config.yaml
arch: "wide_resnet"
model: "image embedding model"
dataset: "stained colorectal tissue patches (NCT-CRC-HE-100K)"
train_examples: 90422
image_size: 96
crop_scale_min: 1
horizontal_flip: true
translate: 0.06
color_jitter: 0.1
targets: ["tissue"]
num_classes: 9
embedding_dim: 128
norm: "batchnorm"
activation: "mish"
drop_path: 0.05
depths: [2, 4, 2]
kernel_size: 3
stem: "single"
avg_pool_shortcut: false
widths: [128, 256, 512]
am_softmax_margin: 0.2
am_softmax_scale: 30
init: "xavier_uniform"
residual_init: "zero_last"
optimizer: "muon"
muon_scale: "match_rms_adamw"
lr: 0.0016
momentum: 0.95
nesterov: false
orthogonalizer: "polar_express"
adamw_lr_other_params: 0.0011
grad_clip: 1.0
steps: 11600
batch_size: 128
epochs: 16.4
lr_schedule: "wsd"
decay_fraction: 0.3
final_lr_fraction: 0.1
warmup_steps: 580
weight_decay: 0.4
adamw_weight_decay_other_params: 0
Rows from block 5 of a small image embedding model, named by matrix and row number. Rows with one number belong to one channel. Each number is 128 + 24 x the weight over its row's rms, rounded and kept within 0 to 255. All counts start at 0. Numbers have three digits each. After the name is the row's rms in percent of the matrix's.
After each channel's rows are labels from the 100 images, of 14976, where the channel reaches its highest value: "strongest on" is what is common among them. Only what is clearly more common there than usual is listed. The data: stained colorectal tissue patches (NCT-CRC-HE-100K).
# convs0: first 3x3 conv (model.blocks.5.convs.0.weight, 256x256x3x3, each kernel summed), inputs 172-255
# convs1: second 3x3 conv (model.blocks.5.convs.1.weight, 256x256x3x3, transposed, each kernel summed), outputs 172-255

convs0.89 076:077125112150142129136127131109145120146121102082126129121122088119162173127120048115127173083128108135137130130143105085154136133118122107104122152144166112139097116088134134080135146116123121117147170158101144115110085119106117141103138093100117151122
convs1.89 074:097126149088120127128112129137111133130135123131109135153102133124120119092104179137119119197116115158148156108146083166147112131105120155065077119153132127164128106165123112162139120106106120093148155106141137160128147151178167096183088170151088099131
strongest on: tissue: adipose tissue

convs0.43 095:177143133137109071089145109130124145162137135119096112098105138127120122115158100088085128138123182104135145132146148116143140160096129118108101140133132133117113143136107083121131108121133147164114127150107146146103076139155100182125110120155116060114
convs1.43 105:130135146104138131141114110139146130127132170131114148143175079161150131114121139143158129147161078143142159165136138145135072103118153126111136105146143139119159120127120150133114099127115123108147130085109127106123179119151138139135124100137133174145
strongest on: tissue: debris

convs0.128 096:137101101106154142115151145128145147139103116108100128134114086181146176133115105067100132103142150121106138117162138165146164150112115142125084117115146098131133152082171150131137130141134121123150190136112178146121159101142119154156137095145134151100
convs1.128 120:143154130155137117084160150136091128144162144142138140144142105106103150135121130140122149141137172135124171135197106126148111126162125125124144159182100131160178102153135136184111143175114137111154182135141165153092092123153154148152110128101167124126
strongest on: tissue: mucus

convs0.67 090:165113113137123125138113111113149136129122148073107151124107123130192165127184116094112120127091097139097109124184114085119140141118160140135118122129133116095113142126115108126115125099100113107107185151112126130110126103139151132165146115108148117086
convs1.67 074:104146140177113108108140133111164087149173134141122145141159147128115139150125167133110122119174113160117147161141131157138158120149153098138152163164132152104122100124089132152112121155158100136142135142134096163158165153143119146151145149163132131137
strongest on: tissue: debris; tissue: cancer-associated stroma

convs0.7 084:087148103142111106162141134101139117094118148109095126110175118095186134100067127140116133113086126161121181081141107112099138127098113124162149138108109121070109118081142163150110127148153118095080115109125140134101112162105120143114134131137102103148
convs1.7 090:129112154130091096111102136156142127142135151157132113088137121083099113172135096124115134102159163135128119134138106154112115163118126117129154138121156073198147110093160100104158092113129143138133166131115169139142154126135151093127113127127118147138
strongest on: tissue: smooth muscle

convs0.65 085:063105102120141125082154119113104163084126109105139111077141094065136127103119156123151162112092107097099111117150124157138151172109138130099119132101117122095139117141074095090176136130109146119144156118096131123130125136134117083137115147092082179140
convs1.65 069:147150166155122115183163121090132150133150141082118124140126143180157117165176159145158154170128108129152168141149132111140136153133130147109142127129129140141112136111165137143167119168133130103147124128139155153142105123159105156155146115159160081161
strongest on: tissue: lymphocytes

convs0.77 131:113104130183110155105119131115098170151136109112132119111152125089122096107139104146128114143108131117127149099145134129143147133113111139146115115140135152137142116122097116090175094123110082125103117123155106115153068121142166116092122140180187101132
convs1.77 113:148109123111105131143130125117160154172105156136108104123115174127148111125135132148135121147198113152080161142146125142166131140114124159135156117163128135109123120137133102108136104141125124150148130119106142133161114125176131168148124113114157109167
strongest on: tissue: normal colon mucosa

convs0.233 104:117126110096111131121121131141144124117130149102129105149139101130124142101136157118135137089135148085104100112142096099136137109114162116121104119114139133142129142137106120153082163126130162154157153120139090141090194118129131098127120138097136183090
convs1.233 101:148136164122136153127143082167123127085154161171177124125151110139143137142107156165142089104132141140178147113120136146114129106132097128110131132136149148113141119120085152095134128091112103144112095126126120109150099133115128137138141108175117126128
strongest on: tissue: debris

convs0.16 105:145101137134090164099128140108156160117140150139109150106117160132120102118096116102139123128143087139135141130108116162147136083107157134118140132142111174098101141106127125145100142167119116126100139135166137135174156122126165124117131109119179160120
convs1.16 112:124096113123118110113121144144129092139109146125159121151148159100174118125128096148123096145134110102138106143098096132106125141106131135157110177137152135092154135117130092135117116145114148105112121114137141117153129097140152153129139141134161087125
strongest on: tissue: normal colon mucosa

convs0.215 106:130108153152136119086154153134122139117133142131123134112143108137133119138112113096124132120093109142171093116122148120141154148098096114117136092145111144116127122100089126143131135131125106114084146113130152128115127124136117129107135124086155110137
convs1.215 113:157078124153129125114165125118111120140133151120113140142169133141132119147122114123128137131122122117136133108138095154140115113142116122185150104183133133153134147130136114145104152131159129136151213121125135082121105147198126122161128133104181141133
strongest on: tissue: mucus; tissue: normal colon mucosa

convs0.48 077:138098096128156091156133113124134137150112109125134118178107126116108142133128131090115128127155079110128089114120158152128125118115093152097126146155135157126107122068155151164071103122155155136150114071102133146129081118147155163102095089084132102124
convs1.48 118:115088148141097140128107115171151122094104170138133113153121144102109126121112162115139107122112131155097167133080136119173131124147099134094105131142162129145156151141091116124088111092135109113114156150126152095177158129136110123118147137097110106083
strongest on: tissue: adipose tissue

convs0.14 082:139138092154131118121119111175134094153105155126076134109121149125137180122152158091152129125175159118124142072157148096112115118124103129122129101138122114156107119111122128168111132099154123073164097153097111103106107108158115150088117132143112087109
convs1.14 065:138141119115106149105112145129150126050129127101147130113126094141119101109097074138123096100128160142104078137120112119143110107128148115134148112149160146117147119089110105139161160121133137144129103117157120129159124155110160140124128120141106156147
strongest on: tissue: lymphocytes

convs0.24 090:118144095132100100099101169121135155108149116113132164137125152123133114145120105077082096103146106144091106109125153097128144138133082144154138092121128127091129136138113147142140133124107121126088132155133115141040121085139141131107141097094126144161
convs1.24 093:110143141107105135140131119133157134108134127163115112116134117147163164115098130164108113107147143129097150139132130126117153126117159114102150118121160114123150082145135140113121114105090129088176134131116145161129148150098110166142112108142086125169
strongest on: tissue: debris

convs0.240 107:096120127110152107145061149120152100124131137150087168110145126067125135106128124144120123107131149067102134122140110135127154143062144148154094126105146120128090115142159136128124137112093131132107110131092164136122073095125129118119099112102130143092
convs1.240 113:128200157116120105110141135138148148108162135119131134102099141119128129130130165158129136137125161105102149152113134143110162129140137113131162104140127165133139123153132140121109126136147117156156151156151140175163155156150162099125140134137105120134
strongest on: tissue: adipose tissue

convs0.138 083:110132147132111103153138172135141123168148116172139126126119141086134160174132076114126104118074144101090129131118132145091078145146127133132132125149149158131152117121101119155138110147111134143085135137100125151100089125127139125114123117105095095135
convs1.138 089:096139097144125125137093136096097119118112147078124141122106164093118103093164148135141154169142122144101136118130112115136171114123150119101114134123142093102116100141158122094119113124126137130121148105110115128150154122158142119111116130125168135121
strongest on: tissue: tumour epithelium

convs0.171 107:127126119155115150072068151117118116159140140106130102121140135137127145145112138187114111130102121142128168132120121157115112117137092136154115177148125121085129119094103080126099123122113099155125143101095114092083145116091160096137142133121094081097
convs1.171 094:145138101129104133104164153101119155119103115125128144144123120151095121097138075093125168114126096144146105141132117135151104129124120120116110110163122138118124127113151111127126131129093126122127073117148121128175129117107163129122162147147143126114
strongest on: tissue: tumour epithelium

convs0.61 083:126122071129113125142140135107116120179092110138138156103120122148143113129109101098105142108116155128095142086226123123136086135095093095089148148108116104122148125114118128115111133068109120096123111136128093160090161109151148149118140141104141181078
convs1.61 089:148106123074124158118124136143126126167120127066164093119155146138153147113115140126155114142119100179125136122154124156129117100174160134156110154148111104135126127155111154130174147138150121162134103087108139090141121171131122128125130098168120159123
strongest on: tissue: mucus

convs0.106 079:096140133140149070131139153119136110110140094124146154120111143100132135164114068110140109089136137084119138096143111105108143123157102178087111129079163128158122107068112131137126157112156112096161156110068113107128103134130119155160128117095136129085
convs1.106 108:143122146148131153148132121114120150149165135117152106159101101146135164139134133137129110115136104169132136150120132171143131136177150114086092107120163133098172162158179146150133186081119151130106145113130134114111147100139151114096161122125114077154
strongest on: tissue: adipose tissue

convs0.97 090:138115136140109114119105134093136090148158178105119150125191141147146125120120117151099125111141080128064156122144100109126113119160142125142161137149118118091139153120088101120131140113115126167129151186135120125112113108121149133126153080131141128120
convs1.97 088:117142115141114115131151104113132089146166183169115123147179150096160122143113099134135120143142132140130103107153151177112155126079159117135154164101112102134157127150129097133134102122113142097147103148147087145124175135098157099147149116145113180126
strongest on: tissue: lymphocytes

convs0.193 123:144129125120096083119128136163143117152100153118103129095097112137111161127145153130147139120157167104117110113109138111142114100106140120148125127123133128116134125080132150091143117120111134131139124157097154104096101153120103106156136083155154086151
convs1.193 112:155148124102158128078146126101124171089145102129101167175144119141130080129147187109095114130091129172121159126138102106108111142159133140158129089117147136073131109181151091109118104129147070139144138133166132125112197128126143162127111146119112086099
strongest on: tissue: tumour epithelium; tissue: adipose tissue

convs0.66 102:115123107147142099136156115132138097151125113102139135079153113083084134134134116108235116116076125124086092112109122119151125114138083111121153135132126191117105136138127143083127131103172147147158159097125126124138087133141123146145124101119119115103
convs1.66 092:145135148134133153125134160134139152144158101133139116152178120120128083115103127144128172137145138117116155156124096124167156179101153171155159147094113164143115164149157131142116118121120128112143121163116139144097140142148179124116131137118123114156
strongest on: tissue: lymphocytes

convs0.151 104:117121122116152132118124095101132119136096155125150125139130146146107146115135188129109128107182138125102102139148098101102088115120125104191135123119118130145109151118100123112110116101085164106148147115147137136123120142124185126138121103145098145113
convs1.151 082:124144169144141161148137155146148159133156117116134136136101098128157080157157115101124092111118119131104114150116126125172139123123137124132176158125119123124134132122160140138127140173098093098109103133131100147188115121127109122150178127138118113150
strongest on: tissue: lymphocytes

convs0.206 109:110126124118091136059142123118125185137127093122130130120123119138136103105090105124148122104125128153090149112141137132163124123115121127107110115128145149128126101135125140131121118136110091118108127127183121150150140108102140138094130115156161192156
convs1.206 102:116097126163135095141126143117114115135134109186150137166142147102152124124114091149137090132142118152100107089142115133108150107099132114177130153160147124126105106134090083142153143141122101120140090117111118144128106116153124112128092152174077091120
strongest on: tissue: normal colon mucosa

convs0.85 108:109099152134145134130112113082102166148182123156151141120145110153148097126108108114138156151126160105091150101107124148144136108159103125131106161136125079135125119137131133117125097081094111126078095128102091111173118127113138118107159123127150118121
convs1.85 089:132139113116125118140093140121162071125116116167098122113119107138175143144136101134114100145142124108143079113131146151101156128078121105133126167076111096139149133108160128126169135168134128144097143147096128128086144093129118138130116161143125081103
strongest on: tissue: normal colon mucosa

convs0.98 120:107139106123121118084112129138176175096123133195139142139115124102124088142129077146144119158082145152150185155114135153170157108115116130097110112105125152121115139154071080120138131132126100097126099125184105146107108097096132133122133119111113161156
convs1.98 099:159126129157107119170126107096131101127121098122110128129102101104133103117087093175156160113134124145126112135130152124087139121121127108074132123129127160137115196149139105097142133117100135151115129099142118129079123111145135094108131132117078148136
strongest on: tissue: normal colon mucosa

convs0.228 083:172150146116142103141127160117142115132127153079118156121110153141121135161084104140106115167183146118142160171125134083110129139137131122144125101131140119137141103106102114145142113162168095117104114111108123119179089137095143110119089139166146085125
convs1.228 118:128115127135127160146125120129110176082159144144108167138178137094135086090130110136136147121124130123145119117150115139099158118085196154102127155131121160117102113158173122084065104132102131067123139104163147096087138095129160084130111132120106140154
strongest on: tissue: cancer-associated stroma; tissue: lymphocytes

convs0.179 105:115105101144114081139110109151136156120190093131113138111091118126118132132165103077123134111155124133097116079100131109132145087105114129139130121122105116144093097171112171095124164149076118143150101163146129132104107125111104112151101181112095079141
convs1.179 123:138118133145105110124108133149109146146103099141138113148110114109136102139133180091098104133153095172136130194109141135140145123132139133176130127121143134116157140150118133128114133105173104125124154164164104107131158090116148123121140142172113180127
strongest on: tissue: adipose tissue

convs0.244 083:113116141130116099118144116100149114148129126163148139153088137109112099154132123102106118113104148137106103103142079087125130103117133121148169108121143165120173129162137145116126100118114151140140174122146146117131097124138135101149133128127119071115
convs1.244 073:144150129148107144102098137110146151114133135118118091119176130158113127114115146120096130136111124136096163122131113184142145136141166105191148154155117145134092126138116108109102141094110146111169094141071090104120132138106106146101162114127180152123
strongest on: tissue: tumour epithelium

convs0.143 083:102132133151142123091168133106103071118140119149173119127156134086125144167150123090158137107172136127153140150119135133162093070157131127101137108133134158128158131138109118088092111115144132134132156116101144110120143099108132115110096074132119136142
convs1.143 069:198089118120123170096080127187145201137124083115128142125133135139125127116101137168128106144103104118131105146091131082115139134124138163120129104107114148080086110121186071136149145134099112143102118144136088117133099132123133094150128170145149117120
strongest on: tissue: adipose tissue

convs0.226 069:134130151107209150136143104130124110123139107122134149127134132067087123136077163127159098132105114078114102117104110149155109098112146127120137174131113127132135124085149122141144140082124107117101126085134124115126152130101108101121109130134155104122
convs1.226 123:110103112174089108121100108124131142118140128101126147148124197147145131114127074108121119103124122133064133137106101143137168142162111116140106075079131116188088127133149152116090116078108134153128118140102141107149118119129099115089128123128072102104
strongest on: tissue: adipose tissue

convs0.248 090:130156154140147144117099121110146132099135122089134134121109120104074069109164134120096123096123110091139135173115088122141148139124112110145111092118146084131124108067149125125099120114109118107097122119112131095132188126149161105109149121151074124069
convs1.248 122:155136104169130110133169115166132093114139152099113114143134155131136185159131139178143086131141134117133090098117161114144100142129124148102150121127093129097093072138102147120132135141141138139140149097149143168155059105114119125125115123100130123111
strongest on: tissue: debris; tissue: mucus

convs0.161 090:115096136098154121154157112125128108106099135070094112166141100105127106109120115158113142116121105142112106135152124119148119155142139153111104139149137127090132092138150103137155126127082124112104120124122125125097162114113117099131152098159118125147
convs1.161 072:120119110172115161121114146158075103095144139160147145118161126130091111162143114102118135148110115102138128135141152174124133146112117131154184095179156114123153140096154145145125116091128155147148102150146101132142109143110131171135131117130152133106
strongest on: tissue: adipose tissue

convs0.4 097:109122130097123181139100062160138152128141088150112132108116125101134054122096138062100112118133165141080101110121186126109138088120119154103095114136145150110132131114119115092114111136072129121150093132136106126174128098138135115106087096143130176107
convs1.4 097:108155146170173130153123141184151098139117108129118149140162155143155136115092151119142098090122141126134111078153160120095132115150124109130111157168150132178106108143124122108130115107153113134132103121141144094102160122092091174125108142151082127106
strongest on: tissue: normal colon mucosa

convs0.126 086:104146101107100089142107140141148093084141107144125136144140135121120150135087172175162135138132117150149149065120130121140085153128123133129111125128121103115123103106134133142092120132129096118140150116137173123141108124115109145152113085127135097130
convs1.126 086:120108100133096119105088122126101125104111150152099124136139133120135108100113087084162130112094181128124120154142116146141161112124132109162113125125120113160170113107112147104128141138108142141095110151135128151094148132128134101125143092137088156133
strongest on: tissue: tumour epithelium

convs0.147 099:140144113143148153137090107108126105107110118129142097120159138155129096098094078103128135133110117104099158114103147111106138105126156110094147169122159120123137126124112114097147123092116124111108126143167144094139101082121125112113124119131132153145
convs1.147 102:104150143123135145106122143170148125140139096134125121148168105153123109155149161100124120106150118129132124132133159131142169127126135115162119137134174116118153145144114117107087107097116123128107155188101079156146137141132134131179153123156139139163
strongest on: tissue: normal colon mucosa

convs0.243 093:138115121120111112103155121111136115103117100123128123131104149133157137137169079107122118110154130072094098136142138120138114108108169064104175126141109122089135119141117131174113087107084141147120147124089130086097092138150133126120129091133099133166
convs1.243 072:165101139104107142129114105177119135140157122096133153132172099140148099123161150147118127145169107111161099128121125121125135132144134142168120144095155103123109135117096135109140152201135147127124119117114120150166120134095153119166075164114155128134
strongest on: tissue: tumour epithelium

convs0.152 149:116115117130094149103145155116108179129112111093102143124131135133103113132111123121132119106124135101101134115138122097140149124127135126093108110122140123132135128104137142142150116128138125115119098142143113159176088140130147135094138080126153115141
convs1.152 137:097126129118134119120112091124123112178141164136114153153110112120120142152141113129140123188131127121141127144131132092142160121126115144113150144132164134114166127109137095113121132079107096106130115103136104141101172132121135133140126124147160141109
strongest on: tissue: normal colon mucosa

convs0.71 120:128116118108148153107129150115092129099156100099101145146095146143141087137133136132144110132114155132148144154158200129144122120115071120118126153132150103101140150111143093175147164133119136135130111117126133128136123113115136207166135129125112106118
convs1.71 131:154156103100134100128130188106139139110111124121127112126142129106156152104134139116136109117138129128101151115153129144130128105111183125121135102156099099107096127149150143161133089120146111187109114157136108140106072154122095146102153135133103189128
strongest on: tissue: tumour epithelium

convs0.91 088:114130133126148094162126158128110115100121132103140137152118149111114124136147122135086132130134131131116095148127165123114112115147140134128099155160118126116105141108109129143125149168143135103113092132099136138087157133130132138092113094148099118123
convs1.91 086:104129127136147161143128139101107141142146138166101154126107115092102094109186119119128103115110129130106138156146126143125131136103152096089153087108162116135162122168119143131128143151123112103099152174123131146134103177110118093141129092100136142161
strongest on: tissue: cancer-associated stroma

convs0.197 091:128077124110148106127126126126152116101149146140083127096113140152120101162123109102101122062090141104136133125134135132137120133120122132144155127137141140125169112097124134130129107113106115089104150141140132116129144108132136102112197089109121131109
convs1.197 103:163149147122123123130142155108121151115106126077134137129132166123116158100151087162128139111110183137155137121095108122099111114143142134178145097140115111089089095131147128093105135150126124148113132094148129149132139159192096110121134154149145146136
strongest on: tissue: adipose tissue

convs0.225 079:127137113120083109126117095149173126167117119133121091103145139130127115081145157152139103097134143119150149127108160129115101167106160132119099115143119094131090116112070099136158126160122075101101170107139128152096166118124137127083118087069134128135
convs1.225 084:134102125140168155151134122061111140100130095129141140117136110103132108192125149124118173096130164095129145048129089148163124112135141118145118139146104096154122111125141113164122128117101165081087122147079165126108119113147131144136111147139105140131
strongest on: tissue: smooth muscle

convs0.23 080:146126148120094118135147123155183135161121122134143145147129159183094107101130115139125071159118152116150123099156114128133116154142109123080072111137149137105116143105107114158106099132105122116139155135112104166145134123140121111198131129141140086093
convs1.23 075:110113155172117136158123123095102112142125122114122148148103144052127102166162132129151162101125097150101089105164102124107098145109147108129112156118060103161083159136105139086145142104095167131124139105104113103120115115155097138110134130098117141147
strongest on: tissue: tumour epithelium

convs0.3 123:093110136165119087130144109093092146107119088105101109140132110147115128146146127159088152157118130127122114111120154090134103108140123140140106148133144092134121138145189113107099120139147110134123106135134148131089140109123120138124119102139126092153
convs1.3 112:128149121158164142144128121126141077147132124080134151138138153124160150108124125126135083134106139145124104116148103120159141123152127146112164136138126127162140122172105075156128166146137104156110169104159122151152129123144156137155153102113151167119
strongest on: tissue: normal colon mucosa

convs0.153 096:092113103119104178123132113130154110120110106125139130145131138131128103105157095125113137123087120187104115182137128123073118113130105151109147146104135125110119114168128109124131154168111149120131126126126121099117102110112122066117153186111107133127
convs1.153 108:141121158108119116134117118097146106136115151122158117140140123171132154163122206133103103139137137130104110089099109110146123077132105118089119127118109144159169122135090141151113099100150120104119100127109147191151141142110128146137136120129153206158
strongest on: tissue: normal colon mucosa

convs0.177 071:118155120132161159105137118090144133118142115142112125140183154129135121122123118176125060078107112099093086121090141138129115120092142140096142116106155161148136132114108150142153111130113130105107102142111153097095128144119146090139133092137128110156
convs1.177 121:147084129152132130140094097131135115131106148150113109144142099128168122100114093095141078134110157172133160132134076124142129121131120137152109103127118152161126122138144125124064139057124124117127126118099102126136129073137112124103109134104087113085
strongest on: tissue: adipose tissue

convs0.182 087:116114119117133063137082140078110125128133124100139161142150140112153158140118116136132108149127133136092127124137098118102172157090120151090127083107144106119122099130125124105117087106127138126124176111120136138144078072134131149169097141090115141096
convs1.182 108:094127151141111116106113126133128140108172145133111119146087174100135095114133171121126109128099139132106128162135136160143152142137116137190106111122142132142139123142111107138122150091128116139108153171141123116114170125119161112109138106167111096095
strongest on: tissue: adipose tissue

convs0.86 080:101164108116146111114109132102115120101132129110109142146094147076113123147111166085108133085110173129121120087117117126120126124097096137130123089121131126101144116099135167146155108194143106140127064132084122160130140086164124137142131114121130130142
convs1.86 071:124108100128153124150121127156126150124101119146134111133125099187121113143125097132152150151145115143137163141166083124117113120112128137090101139163118091169123092088123159118117168125098123145089126131167136109131144170133117113107132127162129135120
strongest on: tissue: cancer-associated stroma

convs0.102 123:129124156158137153105092115107111123112133152104126153122163115114161137133102118115126114117143121102112114145130116137109138120101138122115142130116121154136153141160154116097139114127119129131107132120134114095179081156136156158149143123113177154138
convs1.102 111:123139086128121103110102099136141117159110137128113142102134117148114113153192123125108129159159144128119113134140181110109140109137143158155099136108118136129146103149096140123110144116107114163124148140129107120159134157145133162144149095109188106160
strongest on: tissue: normal colon mucosa